python train.py --encoder_arch="transformer" --encoder_moe_every=1 --text_encoder_causal=false --text_encoder_layers=6 --text_encoder_head_dim=32 --text_encoder_layer_scale_init=0.1 --text_encoder_inner_norm=false
Rows from block 7 of the audio encoder of a small contrastive audio-text model, named by matrix and row number. Rows with one number within an expert belong to one neuron, the router's apart. Each number is 128 + 32 x the weight over its row's rms, rounded and kept within 0 to 255. All counts start at 0. Numbers have three digits each. After the name is the row's rms in percent of the matrix's.
After each expert's rows are labels from the 100 clips, of 14976, where the router gives the expert most weight on average: "top examples" is what is common among them. Only what is clearly more common there than usual is listed. The data: read English sentences (LibriTTS-R). In brackets: how many of the 100, against the usual share in percent.
# router: slot weights (encoder.blocks.7.mlp.router.weight, 32x160), inputs 0-159
# up: expert up (encoder.blocks.7.mlp.up, 32x32x160), inputs 0-159
# down: expert down (encoder.blocks.7.mlp.down, 32x160x32, transposed), outputs 0-159

# expert 27
router.27 101:146127163155086173151101166123101063144088074127119132084090155106114123155135142190168114068139157118136172088145127133091097111148157136168153144146073103119156220048164091165149110141163178096094075102154146122102129130099146184107116065158117156126072108142086130113141151127134112166101129134104082181133132163142109157133143115187119150131119091117163112114099046151144134115074164123149201100171157129124120088173112113206125112145136095121139134125163105146108061057099109
up.0 109:141106124130082115074073139177142143180140129148136125193236172120125109159125110130143142100117108137147150114113109079208163165106102137107134122121099122156124189110115049107106076132129179116162134103160154132108146073069175173190161134127181104107098123136147117141079108107122041145092127219173134079136098149117123131119158127196186130103144150113125077104138152152125149145077089112144151110120128130116145131121101071172148162146125131183147160139130135146098175071140144
down.0 106:125158155092106121129106133162160156108092072150064060105157179180140128189178098133127176079183115106137146172131185123112152155120133097127124131113059109089162113136123172129078155121113095085140116109118123123089070104094140074154099099091204137103122101146102154113115136091142117154157132125087133181072170145111117119086063107114081092162101125102158087105106084100112138116134165159138118152084140164079184150083172112118114134070050162133085124109175146093144120067140100
up.1 092:065143111117135117138202169119119147124120137182176119116099187106097098189129123117097141153126089151148137181122076121151175144167170145067097114117099171141176138136096124102114173115155113168115145159172149096137078085093133106206100146148129132177157091149168089150102166124149125153184124142189156141160116052142077151153122141083166120172156087169119176109143143071175202101159157078089142110131143097146121165149099152082129157139147160127177151086082132159088156160112138
down.1 099:147218109085118153131098081144103138118142161139102122180135140123110104118073181115120156162188101129126138158109121133170165136166102116073124117158142063087125140162104135090087107075161123167174103086109151132095146087087115117181091112142144127102142161132079114197145068098168089092102120152152077132135077167197100091078151109145139111137192119132122125128147141124066177086096111135138141140099107106113170105117111092096167119100151086203181106149156122155164173185061140
top examples: the word "his" (26 vs 10.1)

# expert 9
router.9 095:170145131094129183091118111140126163055130115138114150125136105091124132151096162127128137121107160121093140167167124107151168081138130159160145155064165182107098153143157104153130097109141221104191125135165123146120095064115114156130095108094136127108131079094130150159116157140155105161110136137108118133164114128154104137119072109130153139070161153101154084102044175133149069028103117088102199124138175113118094108135098106193177134074096112080126117154168096137165208155135183
up.0 092:106114180123108139119156152147126182155137085108132111131150133080139151186124109107124136118131116075129074172148168165104146146091108097155155079090106137155160147130165118125143119149173123067157180139129080100159128096106125138178201110176166138127099111152121166105184123098093183158152134195126144183168163159102143043107125175096123127165082145085158089128134167113142106163142087156111096128166169097138150182130118163149209155120175140147230143103106127068107152122122075
down.0 093:116068126170109198103058140158170149141147137124137076190186068111115130095081158130144174130087086113114109096114121113092185073129110127098146129121176059080126144150166118055156100117144123173105118134169135161133136117142116073120126133115101118108144178135109128179165121119178095146153081129116156117149173125092093096125161117118181188106112118110148204088171156118136113093095139127112193100195147116135150193136165140167111131163087184121092141180132113121068087100110126
up.1 094:100154136159124076103105108078122142190150108193129103126152186120156160174127130133157171140179104124108162143088174142121110102145171173048162149147146195126142161123099121129130206110116132176095151122080136087127126132100141141123158142120205164077152165122113043179115137131113094125090151099108108112130158124144149175084080147099150102083069125090179127167126135149082180111190147125054175151152147152124129091123149169183118125149164099097089110119172129100142078090138128
down.1 104:099134128105153120118130152101154122067139080160148134115111093172122149103099112104118111106070103064141131104120120129142101097111175144179113122148147129072121177128128212084057122123143136099132220138099164122134117176145113100166112077144164159130118054134116105155087128161178137077103177094062137117143136155122089092151129099136193177127140060107156120131082156060154141101182083153106143099056116151178131130162170095154202113120147136093113122068148096136122093112143141
top examples: the word "he" (37 vs 17.5)

# expert 16
router.16 108:122123156171207059105173159111100148125109089123107182072123113175119166141163166096182139132108118144119166137168126145133143174142174078124153145187138167206187163170180160189117149111179154123205093119128111171071127132090087146146158127118091160102172148131148158155106130132078169131129106069107114064171120128126158144153130139143131124139130157089117121155160161070136102102110106126142121120101116113105088132136153071135163141090183098094163082154176099202113151151118168
up.0 100:096123132174098076137143166059153135139192183101098164073128138130152180102078082136071120148091154111115145135123164207153150110164122152102149178159110139115111142063108165115123103066171105174118130106151105159139139165123145149119177068120134125134122152160098123177173125102135142117173167081196136095182160137094102149105156134128166126124079101108105165149156168083116145100135106186152162138110098104096125076108138138138128074162096133172177123194127173110079136207092126
down.0 082:118134137106168136136181104115118150136188158152185165137140138140166192132099202141039151172112093159163150150136081130121135158156131117088181131099122152154107167108148118137114158146204205157152078150105177091122115127118153135101086151128160118171107172204118072101121233117185143168108096107110101204137116114116082124097132067159099121111109119132133127096096171105120124132102135093152116164154130140094149124180153109161125136163146179136159147073146175118132090135093152
up.1 096:143043121131102104140065093101134156098112135126103115116124181177129125130125148092115165137101106088113141104134149128092141122116168097197160060099166201167171144141130052111124113140189140145118153139147128145162134110128133100081157128156083143089153114136185129102161093139076077168164123139129077168187127114146040129131122124109108144116164100109155152180156122069147135113125140158159172147120064129171171154133150106135070194103104102106182161149129128063081102133054136
down.1 104:174130162185141159134116134093178132118088127158125144149137185138143110060101119191143084105160132062120171088125128122136103125116181123177115130079130123183149134096117140112158083098100148181119117198112186171145169110116106094128120160154160186082121124113120157137122108151151114141137159137095161138118110142158173160100081094119116100101159107109129158080042068085150128089127104143086100103211138141115066098109086112107095156183071106073153179157105158105183084113116104
top examples: the word "she" (71 vs 8.6)

# expert 25
router.25 105:154113135189160122139170123133091156074115155145106108170111157080146113139077168064175158118127091127161133118179110129167078131154092114143120139105155093081166118151157088084144133151132126124153127102114131156090116152070140193045138135100110191141115156144109073135116088190144093140163096057115169117202121108114156127158105099175196081058149130072161133131118147120078157109106088103107180080152178136157153175134144081176110164089128095156081124130095100144119130107141151
up.0 104:107188054199152145145133073212135103150111105134140109126097137047162091101163104145168072171153178138131126084093137127107156120078163145062154129097138074161145128057141105129103149142150144165076114134164146139123084174108161110164123118136093173138117115197117113148168108163127203085137109125113111089086127082149106083065112096158110122129113105151171106187162146114099131128129124122137135162137116065084110168123114133122150182114144111183159150164100097121187084142138118
down.0 108:144184172134107127176216079117058133127086077100147093137094137160141151121133176080119113166137118105156125094175113078067143109157071176119201102136174165094118134137143169148133125133153138159106166107134147157177079145091145133123110095138093119144145135124146130137114127048184148093079110137156179132182097153202117066141155104096170142105132145127106119113171153075140097134107106073158113130121064107106166119061061125161127121106136082071138120109150118101144121145098090
up.1 098:150115094118117114044127120118158186105094153126125114095180208144173129160186118147080124190104172112120145147087120136154076203109114089108140125184167157185090113169172087122107142059145137126133131139140161110105162131152098141119155113080146147118071122126136188094115107072097165107106145116117086087134167108114138115149081134107115147103134138121126117154157102096124143093131070122119154197146153159173069135145109076138080097119101150109105150071124079166081212112134185
down.1 098:168158149110094149117093134138108157157096106090119178138127150127143148162104160157122174130150097110119126137147106151117092154095144077158104112165161102148116079141166048092096109161130113109133108092118121173130152096088120137091118080131151146166084155140134112027124060085028136150148057125149253121118116096074157129114168131111139113069123162117096099121176097117122147082125133146144128116143091123129093102083103159105132105106159108165089121121099202082093120060139142
top examples: the word "he" (65 vs 17.5)

# expert 14
router.14 094:113158149067123128110108109073106097170105106134066110191095181125151117121181110167115110182120151175164100135177113189157122119175151137084156143150174124145092117117145137132142175170108072150079109152094153144173110072133116116149122210139087127096166129162114118159166125085146119086121131082093151093105098158098142119105129074105111138170188111109103087181038137149113127139179110217135130073110165109128157087112162136101085147120123127169187169141130123112104179138103155
up.0 099:143083142094142129130085059109158124176078163097067164050145157134144071160121108158107100116042139127121082089181119111134137188117177119154137079158143093117127119136122152098144133077176144130097133114121112115123113179076148131129151138188124186128124108186164176117108112128135155142219133127099135137117127124099129190109170158169167127133066104117069152145155097068121144147156102093101119133096159110120127138087160141139172065134084101119148058139171093152185158132159153
down.0 109:150109099142141118098155134130137140165182156125134164135082155137151136150196103145126113073153158083130074130128112107159156157100119138142076151148154201132146118127103162116099112204154098111099119164122135159171101091121096100065118168111131227171186097088157133133134125067062080101128124117147123094186177178120114129085122191093111114142129081134063095142135121135110112118103139167156103060161112181113068144156106136137123119167154115178181137098180113115144149070098077
up.1 104:152160196081122101157143094187125146096106141117040093063103076139141128109194046139134113078141152071098105097126097146142145107133178146150075118109166165100150170115082070165095148095123125127103195081173125144184066131082094121135076092161150154202116109106078102108122104197107164136103106139107128119148097077101150140142117147069142150091111177131178126151086119152129126171136115126120172132119119176082114094138184146118111148123125109119109107138113119139154095173140127
down.1 103:153115090219111133159124131135133122138125152114085099161094124184163145090083181163166096108159110177111125113161123115087073159120192132173117117142170136115090116081172198130168103130120063119156133122141159167128174116163174169086128140080136114154186122106107143123095161130164132183179106134119149160084078095100169143181104149160107124110163102123106063147121151144100128069184104102125110111183103059137154145146157165146111177141154099079112085107116082153103173170080134
top examples: the word "you" (51 vs 14.2); the word "she" (29 vs 8.6)

# expert 20
router.20 095:135116146086116113148166103157087125128155145131144072096129162122146164060162099158106190160151095172147104063125136104150091122168152098049119162126131147137118136176109170167150187139091177130147127099115081117139181119114137078118116090120119090102177174145148148166130135127072113117149102105105161122147168106172133150134116140128128127098174057066114060138128177174180175204166097107115107173086106146189152148149124112159123104098109112177105103070200097149162142082152115
up.0 100:147134145154157121160056105163083154134123185098096136125140174166090166123110168123150131151072105138112113149145129145144177066115116189134087080174091057094096178157128105093174062082157101117204143100149092113063088041134111071178126145140164122105053096124074094144143138171095150126062126115129136116174101134120157121101081131148141139097086082150168124068142139132144153141126156164114129083125111140143134168095091114131122106092141181093122135151111119095113140161137167
down.0 094:132111107161110143121173117087146199090143101116159088135138133162125140097133127095141141132109091133152076043131102151074117124126100143109058146130118092124074143149095050140122147117170131184170104118150150125154108133137071028095142138123126139102049085158119128151168146141171179106145127142088116085167131088176099174111132125099107120125110089130101118103077141066158109125124145109203162181160164173120153124063125145122189080119160159111160139081076098178107148159160118
up.1 100:133125110130113157104152155122074084150164113153076153129080158132128127114080144134141093137117105176125126157088186105152112093169123149081137114067059066196069134155160111121139134176168113141050097111149083144100158139102164100164127111180129103129111099107115129154092118058161175138145092138167112174112134088081183147141176140158151162105138077168101112124178144129097114176128091099107088167135164049073169088096090094112151163100108176126082166135136086103138098099147118
down.1 116:131076091127151101085121112147153171100100098124101118091125111134142133133076153144220154061175122188174120175172111125101146195166101147071109125143135145118156161143136182125172142158199188170126142110087158103102160120120103110116072093056107119170122131136155110141141108151158177130102086128071170126116112140155151163107157117200142091169159088150188120135116142122117078097096132125090103111145195157109099100151137127058158087119196107108151140098075084116145111140123150
top examples: the word "said" (37 vs 9.2)

# expert 5
router.5 102:103068056170154152161171111151096103109186108051106128120091123151173155150169160143172167116112173061102137128077176163137147094103105120118146142175155162145185128133121191104206084136179158105116110133104155175110121062135132106140123111134073185148121167120096121084146090147144095121134161126170094103108128108148114196150129085169127134087165082112170151140067124148132157151124067158098089133146110118172078142160122092161165120101123108123076130177146147145089089085127128
up.0 091:139093150136135138134066107107123120108139095195184063118119167135075168149159129099142127121161140121161125110118089106046085178097155144146145155053091200201097143083105141099150151126163042110099143094196079135105161129150160081121183091142127110122114117114071174108129130131166162124120185122132112187150119122094105145204186150117065145134100154125122123116077137123120097141151113075185123156128151103135118116170162091166101100118134152110125137147173117103145152106080091
down.0 096:129164100152125140097073127181083184106085101152132126218129129114171085142138207136100109102167119148143117118153156086063154072106075118159181110155088157111120089141145142124170126089142107108104102146102132163143162076153117132112129158172120143164150073204137158094098143166090131123118092161156161110127159092084155147141075102130153144126167153127115064104124137119213086135143056115192118085080097124141148113130099151159122150229130144165093142109121133129157126099104151
up.1 105:150069108142155162113061166130191192172131172094098123098098139150096119120165148053139131201165122108119135115127172139135103157085134132077104071120171141079172146169163083138136133159145119151125118165098163073131160187185131147155166118098097115138140079108169119153133123125188008139109158138107169056145108068142118115081159096089161121135130157108161147152111104172132188140090138142130094162157153125167182102127126131104166149127079127120131106165135134138106147096161127
down.1 104:113123152130137104133105155151084087101159143104206144148057146126129080146140065182168103175166148118169089127122136148151167111120098067127091113121112121048136134143079112116123072172104123190204140158146151128165178130158145111124112120126139156112147103140082106117120063215118125127121162097120146074090164156129149120180102140155135049133139173163145141159089151119143176115063075099138134161105152131102102141145161132128179055130184174123177145075094132138101140121106108
top examples: the word "it" (43 vs 15.2); the word "was" (39 vs 15.8); the word "is" (26 vs 9.9); the word "as" (25 vs 7)

# expert 7
router.7 098:175137104132122146135097075164107103134082105139168104071162075139115143184137081129104144129082110150106153142115151180133179103138125155127117137159098078098133163143166151124189102163115163152116106097116103224108143183169121139165052074106078192105119135068147095132127063160150170139119126124183136119158159122118144160130059161119104097136096159150076139135175160139108114105173173103121084101125184150117116163122153120077091187174114087124103124143129202162115163101088142
up.0 108:133113162151115161138132159165149096102106044069112122116055166148108205107134175130178112134135122148103108133171143145144137180154185157150126145104122136054135159141088123122154173134138194129092118119144180103110144152121129147095148072130109158121107121121134161085151095122164180050135142163129115044152133127066173116112129095168153168162174139122134084148140105183139170118116184167160158204133167122178173131084110097070124146132112117140112142099182148090100148142164175
down.0 107:185106149135140097150168063124045128180154091142136119049107160161124103109155210094145126123133173114096110120073084161108056107154153176100070171024110074117153121093148161182175159120160159122167131114144124113141114163153178136103111120137158141080137101140140114139176147162082080149136099146146186103185116104103141168146150085140083172122115110115106153149117160114198127128088119072122140076103104095092137083129122125145124129151126137103122094120146088107148169122141156
up.1 091:120123125135175134089111122170146139153142120084150166136093121183178077148147149113156115145081062070165138139072157173157231139116144140150151069135110120143139174098112129119125162133137141143159126129132136121101115137121098115111111074146081178130136149129024140095221099108149109142099166110160166132154181047141130138212119137106075130098147124053170120113116108085123167132144097114124167121123105146117083096119113112058116144145141096136073135132099132101093128189089103
down.1 100:087124067100141105073160178185108151137139167079123134190105177106170095120085113136123116167100149135109188131122134078091165158147115180092138146184162130143105120116150081137154109141136125181067109108114124137117138102136147155153125102138128120061059115136100106080116134106164126064150140044107144105053088096153124101200133134075147150137134080131122146126150079190158188122154168123127124115143128132132162131141118111127088183158115120084132069091163058136188148151148080
top examples: voice: male (74 vs 47.8)

# expert 29
router.29 091:050134102091111134164106115073121127142123153100169136147112054104149129167151085215150127104129183144085103125168132135117098129093120072103078165121153136163083096076126143113155073144141066142163134138080102166098131093179161152111119123154108213135097133201129094113099154107088164119104082175147100112138122118143148140183089132087100081104146116145130178161127178076138073138082138093132129145138185139095079122168090142097118089181159136081079103138103143144135173130121094
up.0 105:114111114101148097121131173097077159103203127126113189145143140140131135164123100123177107205135124053068085162213117088142080194127119108159153155117147159157177109075146126104127108111154155179140132183096122127164190134140119126136177139111137136131144081133062102152080114118184169109103183138158131120151085078129126180120073146114089150140169204114116134098131175101119083158081109152097146142153131138089092137144092095161142136106153096128170146160124129108102112101101208
down.0 102:109155106073148106150121179155066136174095153159127112148120152052116138109140152114078150133101140112161067148126113131054160088114106140131166186103089097126059181151093115156062167107157077081164138099130096114135149135142173129119103106107106153153151124195146119137106103095115114136095104083158115081138156097086093148131107168188164096127142183088128066162140170204184168088105128166122154118152126181078117135131073135074127140106115148124154177162097126117129169176094135
up.1 097:086101150072143143175163106102144141119106128104092180150145200092124143152152183070153132109097107146132092082178148163143105100151135143035143177094170105157128160171090163132144145086122118116094128155067085114128159156153145129119130142152149141139145088132163096106195144119142082075157153073123160130156126139137125125172103178078122101124141131114216177084145167150158177111107102108138129155155218097100121140104105140125158147190155103105153114075100066089086170094150125
down.1 089:116169155130107114164160156128076104147091193129137172078159153124156137086095111164137117180149084090061173088143133158148100124120115073102126199124113182113120136100130208156121141123155140172126117111137143138161144118090137135166139088155129154179103164123099133055152151053108145099157096109156101137107059126093102139142105130166159118145120192186145198162146132126091105105115101098168092142167163096108156107146093106117113125224160076191133139162100142127093166097147171
top examples: the word "to" (62 vs 29.3); the word "i" (58 vs 20.1)

# expert 23
router.23 102:164134118142131167126114118106101120200163106159064126144134106108176111077162166149172114144164100151149089066127128113098132081092081111083140157156095127105081166129156161094128085136139123135177168105094152148147136079119078181110128073115108108134075195126114163143131112144103144171141085180143182130184106132142148145057167149157094123096112118163186114099099181099185138201174128114131188079122104144114098056076149119150145107126170114079089127155178100126174109120127143
up.0 100:118112179082157137125110090161095111168134105165102110143144098173111169118063100096143099094147126133112127114132145142087110080155146163141168117142192143070085092082132091123185136093097117080072116125180131127134164138136150111180163095129041119164127137078214092098120136170119073148118119139126158123129127125058104148146055078107131108147166083130153136119178200158130128077146124179148120120111094091068095090087127138139124079047136150130121146087122122129091113187123126
down.0 102:162170145200183104070094143133092155154069127122140121093159144132159134152173138114123084145143126140121178136082173095104084079157102135106120178140146148154116143083121150147164096076107097083105104125131127142146103093120145159088153096182115082191144144196167094094117056107142158139167150148095150116102094108100159133109110119111132132096125149166130096128121182087191131099124167125085133193110101151132132133136156172168083140147142061118098094144164219160154193196087120
up.1 096:114143082113186141094118162204113132142141120156186135067137200099161147136120110105127115061141126150058154124143117121161080129116070120090128155197153062151178178147134110141173151089076050173177146079197074085108143153154057077127100092098149130097133121096158146104144124117053122127116120143114159076171109101085120122135103124150094161083144117124103123124078085181147130111174099081138148124111103123118130088156095132131112182123164111104149094148153136137146149137132151
down.1 096:096087104162114177195128117123078091132124066141156156145123116099104108128154121148132154146067069154132135164110092147105166113093064054154191103123116112129149132101117098127070144073153157096170125144082113088168138140167110142127127116180187149129095083138136115161120174056155221127094131150125118135074100181106110107132101104140075131072150134133133113116136089124092150133104110135123203140112083089146137159174151185121158122191074076156108160141097100142075144084120110
top examples: the word "his" (28 vs 10.1)

# expert 21
router.21 103:096155141063130083146154157141100141126125123111163171098135046132145157155104107129166159165164135113185132091162116120140136120096088162099112148091134134109139116178115131182160105159184190125118184112102150149089095205133184126100136104143113123158069112160139095109114088164134110172126147081090134171076106166094129079161075150109164115133115153084059090085095094156126097142167101128151133143153136102106119139130137109153120165193186061080167114144104087165068087086071145
up.0 103:090111091089143112116125083045167148120174088099125124094102111154127142147153150129152096150103100121086093085123121099146134062191141129130160094150058121151135125168097169181193107186140055078174079122187152168113123140202099118134173132097192111127102154139091088153099214145118098177131145162114111109176107166170137127115108148127127125099149093090120117105146138139125120148153166211117163105132102148148112138168096144093072149135117098133139159119170122099099185068139117
down.0 101:131151148140138163079104113127083126129159112157144181138089203160109109126123082144120119100088107145143183075143080110161189124105110102076131166131169150123159092143077126121120139153165105164132202145133091155105065118130116067120112132135162188116126119052201205147098132147132193102132130134220125066148130092115157118176159088124148092144102123141098116180103102136143156133097109115098117062125126123146142172112089186097173174077072113099128120122133134161158124152094100
up.1 101:111098155177125144179145122069113187113122086134127158147135150151148157156130191098130176150124144091071131137176098087146130155099187179123162141117112110164113073135112137153145088167082155074162132075137138131179121105145170162151057179096118155121102094122109081181103080189141121122192181154072124146094156118120129065120112154099135137070161141141128154142133053177088182139196123120107114071128150117124135113109062141149129162159139144164110140140159112110064177145152144
down.1 111:119173138176163076092102094072134114124122135113125048149100148145119136147152093164131140159103158083093125125160148069157085117131172110119133090107165143162089141124137104109159165212168126164164106062150145137106130142082096166101084140105091148137116066111097133106155112172165121151098114128163125089148088102158121209135133184131171137165112119079079115195158087126116182149086115108169178141115108105155150107198099063135132136122159141112193109125155146082094095169161180
top examples: the word "she" (37 vs 8.6)

# expert 24
router.24 103:082121130068163059117188126164127069168101168117134142128121105124173115101097114119146108121150172135113192085168143109139087189130111161117096144102108127114145089157068125158174127146077129103179163143107151196132193084132174159079148162132186127105130165110095079169118107077125165066141089135069133185149110132113125104143177134110150116112159104128097121109102177078157104135099048148123117094088095071129115121081086135121150143119160175130129166112125081188156140122182118
up.0 100:140122080086050103111137116138129149085115153114161144144130160064111126123071155119079147120122167165112138152051152136182134092125136197138106119151166112095109098155121157056114161095137066115047106122186142069132120143151146139101165157144099097068111074127116180126125099166130113094176127103127153118141171139141149127095134227155110192146089105119098116107152098122174183090104126143138169114103122146098085098183112069129174157084158156136151096111109127129149137183173106
down.0 103:086061086122130160104144142161138125129088083126113117119150161106070132067117137161149129067167104082076167143121127122115135108091101158158141172073087177091126127134108255107185097185151088094155112097135091128156194141101095153142113085120135119151157164091090121152110133117114144163095089155107108071169176148138094103149146137116091092086154159097139078130155100121097109065125122152117117110111113144121146156093131191168137108105131205070151104122156132139120060095143142
up.1 110:143124153139156156113124116082127158119103094166113155169140135134127094105159098124163123179180156140166183102112102148237160106098141131107112136085154105111126177161152088083100147086086139117102148205114181138104091145122121187117115081163087156139134092132065150096113158135122159123137129132125124111122130084144101120178154142109076144080101170165113082090082166160138090134069089162174133116105096191117135169077080128110104113077099198082119163126089160195111114161149185
down.1 099:151132154165138105138104064078138073219100143121184157131078153131142151196094079092198151108106137121056129156129159129092167129114166134171080144132096084160162109129113080143124177160092113073118142113114121149168077128077162094162135091131144121126139115132139136169092137089165126088125078126158160144107094177162153151191132067151095109118181133122088117163131145124136196131156106095121081146113114157142091119116090132115099139130117122132155165141071086191159142164042115
top examples: the word "he" (49 vs 17.5); the word "you" (47 vs 14.2)

# expert 8
router.8 092:146156122133176154116207174183160196164106133105092158077109136157113130095142159115158071137171188117165069151132168149141104167146071136153114114153139087145146103154090188156108127133135166122073141075114150085155061142116169139101141140099123122117111100116127096106091116128124145156105132045127127157083101149157169072150136079146127052151102166121151110125157135140128093132061105111159163103171159121109098160166092080085151108155146156165126083176119204085168104129089121
up.0 096:151145093156098147152106174151180126149159157132163122114149064111178119129050087157133139121134110110163142124119151109088129110083147106119124125092097165128165146124130124112150156155113147121123122152114116091133114100128119133182110118145133146118091134162182079104146084126186136106145170123099226098138151123157173130109139135198131069127165147109079170148134096166098150160125095141098143136177112156194160168185118097106031106182168092151104190090183099044135154100061096
down.0 097:109209115167131110133146191056115191114168173100122172122147121128092146131106141133166123103133159102161118106112168175096127137140046168098151142166086151094079141138137099064114153126116083088104127143144116161121106164081194167107146162103029152056094141195141158128061165110129129140146109083117088104128126151124172124137103117090110094151155154139152097045089121098146165128158095095118133117105114124105122136090141123137102117184148153128125109090078139143125198131095179
up.1 105:161123088160121136087117123113200133162130108139178147183134159128164146121171078183099170125114097102127127171167147124120089127140145169132140112153099182151074108106097181150104126190094149096146054106178137077124072169113116124099163068140166167153127135138148074132181092148100122090103098197107140151134128117148126115142158086109129110143073134083114128162190162170128141123145106187126148129145116198100088096096127197154119082102117200179057101100156158153110123105142151
down.1 105:145142162182180126092127109140154141150117113124161117113082087098096095068068150126101156162129078081108194084139104171140122106157167135123170125076067148098180171147038164143069142117133053106075131123147067073173133158128118147172170084148072131138153172132103184108172091136185139136113128133126087126094152162109117150155117165115138169167155118099172129131116162060145164165099203154102106120116160161156146111127139149167109095158147112094120133160132150115122117106156171
top examples: the word "of" (51 vs 25.4); the word "that" (31 vs 13.1)

# expert 15
router.15 101:133103147117197133099137092146097160170075085117064123096104092149130152074160102101138148124124119176133125087158120157123146117115115121093165131169177140151193170122158099097139126183147102101139148147097124122162134094115107085191068128120213119129062194102067098074119163127089148139139196130175114122135136090099078131090086089074148098154163071117140175117096140125108169119109124137176177065106129150116165142150163144184108140158085173100077147158169118148147105138106148
up.0 101:188087112107149104152171080194149148122142099114138137151151140108180131176126120078166145141171114171120148123095080182149079118140134115079146109116144109185115119156130144135131069089172118102208137156078130171114128105149144164111136150070141096110143192108115089131131088175147139147085121133202121142149114151135170130096134134153130118095138112028135141200120121147194055156127132129196118146143132122082137101152081063068123134132177112112097107163153117113177178122176116
down.0 093:077089171143088065091129137060141068143132111095153137099178161093121087177085141137127118067112153100142160150136131145132118110083140144088144126033099158136130114142112099141154109090124107045128082175081093162081100141196087104169159121100106103128140062155150145132124078174111115135183158107160175143131133126148129122105098163127141110058177094184100172048087123101123164138134145124124182094129170127160119099153167082137129148157132149181098149073131147124137116108134149
up.1 104:110153117116123135124143112163098142125118111132091086112139088131094104159125103107192116151152174131172086128160219133137174162193166159118096127142109135113135177115065139176122120120162079125156116161121139091162095107144184185092108126120153119197129107050112080078127108153120156089147200200107084107138131130151125154142089128152145160111128181170162168112200090117179160101177151109072098117166112194061165163109084116190115127143145131145128104173140146094148109126135139
down.1 105:120098121089183120122164102168092163111090153091139108039116075136152142154116107133160145116107113135135124144176098144156149097113130157151108116121166119125161190109110143171151113091121107158078130147077127142160171101219144149128150172199139137120158089188101093156088115144130130096149153159160110148119195112080063160131162151184098104124139137181119128063227108178123127139137127139180135139097158130145136145156144120190087108151085131116089173114083117181065158138177151
top examples: the word "to" (67 vs 29.3)

# expert 3
router.3 110:158093086089143127107137153152127125078134097087091140055136101073145142148164192120154114183166055119112161140136094119110188139093146127140153102084161160145113084101157107119130107101071167099175082172074114096080041061087086135108063097160090129149093145153083156159164164108096184117133123110087124147141147127151105157155125088127115114156160082171114158097106118152124087181132159114141206069134141119116148119167102132153119102174121111119124149184097154102134152075127129
up.0 110:115083111140126044197092091116158151153075123166104141141112142102142103105147113122170194138112157148174084136094114141127137123222155096104085076094179164186154132156144141115154106070107085133167128140086127135132087153160145183121138083123144112107143147117149099132089104160126064080147145100132167081193062184115131129128134127124075133115138139174160093146140148144157127142153086086138120126146133093119070096087117137104172123153194128192114140062163172170117125099172091
down.0 103:129118131086152138103119076165094137156134130154052120158108218170150116130121059133081138119164093192125184119181133176144141144114136204097186136104122121125119126132147172063162119089137137125153172134181098150129155098076166115154121171096118132128180111089088178160117070109194158095173099135108187098152097072148172123138147144158146153139127109092153150162068124114130127147085123107139127158169105112124144108087161125197142109161182142093165111130085118193092117151125099
up.1 097:167096154162162178117159163026097124170117166099186123138086122118131136125125103130159112106062108094144114082100157125119088149192196093163128135123136130130138124123131179125179111081179125098156205123109100138070182081083181112127082141070127165094143119175115097123117084186141108175112156154161109113108135157140034120155164197150083156169137112133131101128131139110129146140170142134136134158119183142145115148064077153114137143140122169155160129126095096196121141137148148
down.1 097:153177142115094183150137141133112118184158125170143119126093158120113169123153158100115136129082097136134160168094133152097168118090160156140111084097177172133184130109098091108145149131120199107051101197156108116102112162147164152164138150117134146126171142078085053112156113137121120102112125118094110144103088116059161150150092168074043163138063114135192111175156060161089065118143082142183122115138145099071111109127152129106143093109176164118130132149082153069139110144113090
top examples: the word "the" (76 vs 49)

# expert 28
router.28 097:053166092117103169069122125168164109146143180130026115109122098150170121072137096109173094127165115153127155090112145138150102152130158168097149075114077095134059152100104131187193121169092147100147134130153103158169127091153154124101114152094139101189164128165122164119090162116115129077127140091096125135138056113136169120180128122160099033134151093065116160123106138146112124139099064134121106137108156108101128152119139152203187103123144163124127092080115106168108132130078143
up.0 105:095129101088141145112141090142149117125164126143097076156133110097098150161160167063101069118124141091074102131120130135146088075081140091161160122095122074105114158107121136122187098161183159160079126129124105124102098080125164114145078145160136106100145170184082186197148136074124110118201073085139157101070124196151117135123147126150130157085184061119134156138094168056118087139125190096110109173135089148134186080153168083111107106145110137135150139146125131105079135160144166
down.0 095:094154112156088142104157117104119135179151112169151090108117075103109096106102120159103082155151121072116165137090131116102086108107087088125103144167153137085147171138121130167112117126094088121169138123080097153125159112125139065131116142096112145088140162177221110119125112096188150157140175072121121160097136119173172144135158129161082088127178117228144149084186183120141098109140114124114193101133169135088139121120165120100134103084098145190126094206145173047118162129084152
up.1 098:171168133136152142144114156090113109114118045181156104160141087144140130159129176144114105065105114146119200126117128084159168140136137146151156107162111084069130135155089111135170132107158095174132147108113110106138134128121119135072172046107091123156134109113142123153118164070081183122175080104142128114103115123132102180170137094101126041079067117145086146122134137102080117109114160081144173180147160115089163098113114120102124114129158222083095104096151185178152201118157156
down.1 106:150162137169107057143086103171160112184075107091094078083158163053101105130188154195153136127127129141179111121069123129193079165117121136126162136124135167093123146125143079165119151120112044125091169129066132126157152107140104147159107119169107108084137126148120145106097064090106108094133158109136132128140087147099110158135127160150125147141132129117155144094162142121103166101106178082107150113111137166101121136072135171143163176127034170152199103164178160110115205107143127
top examples: the word "i" (55 vs 20.1); the word "you" (40 vs 14.2)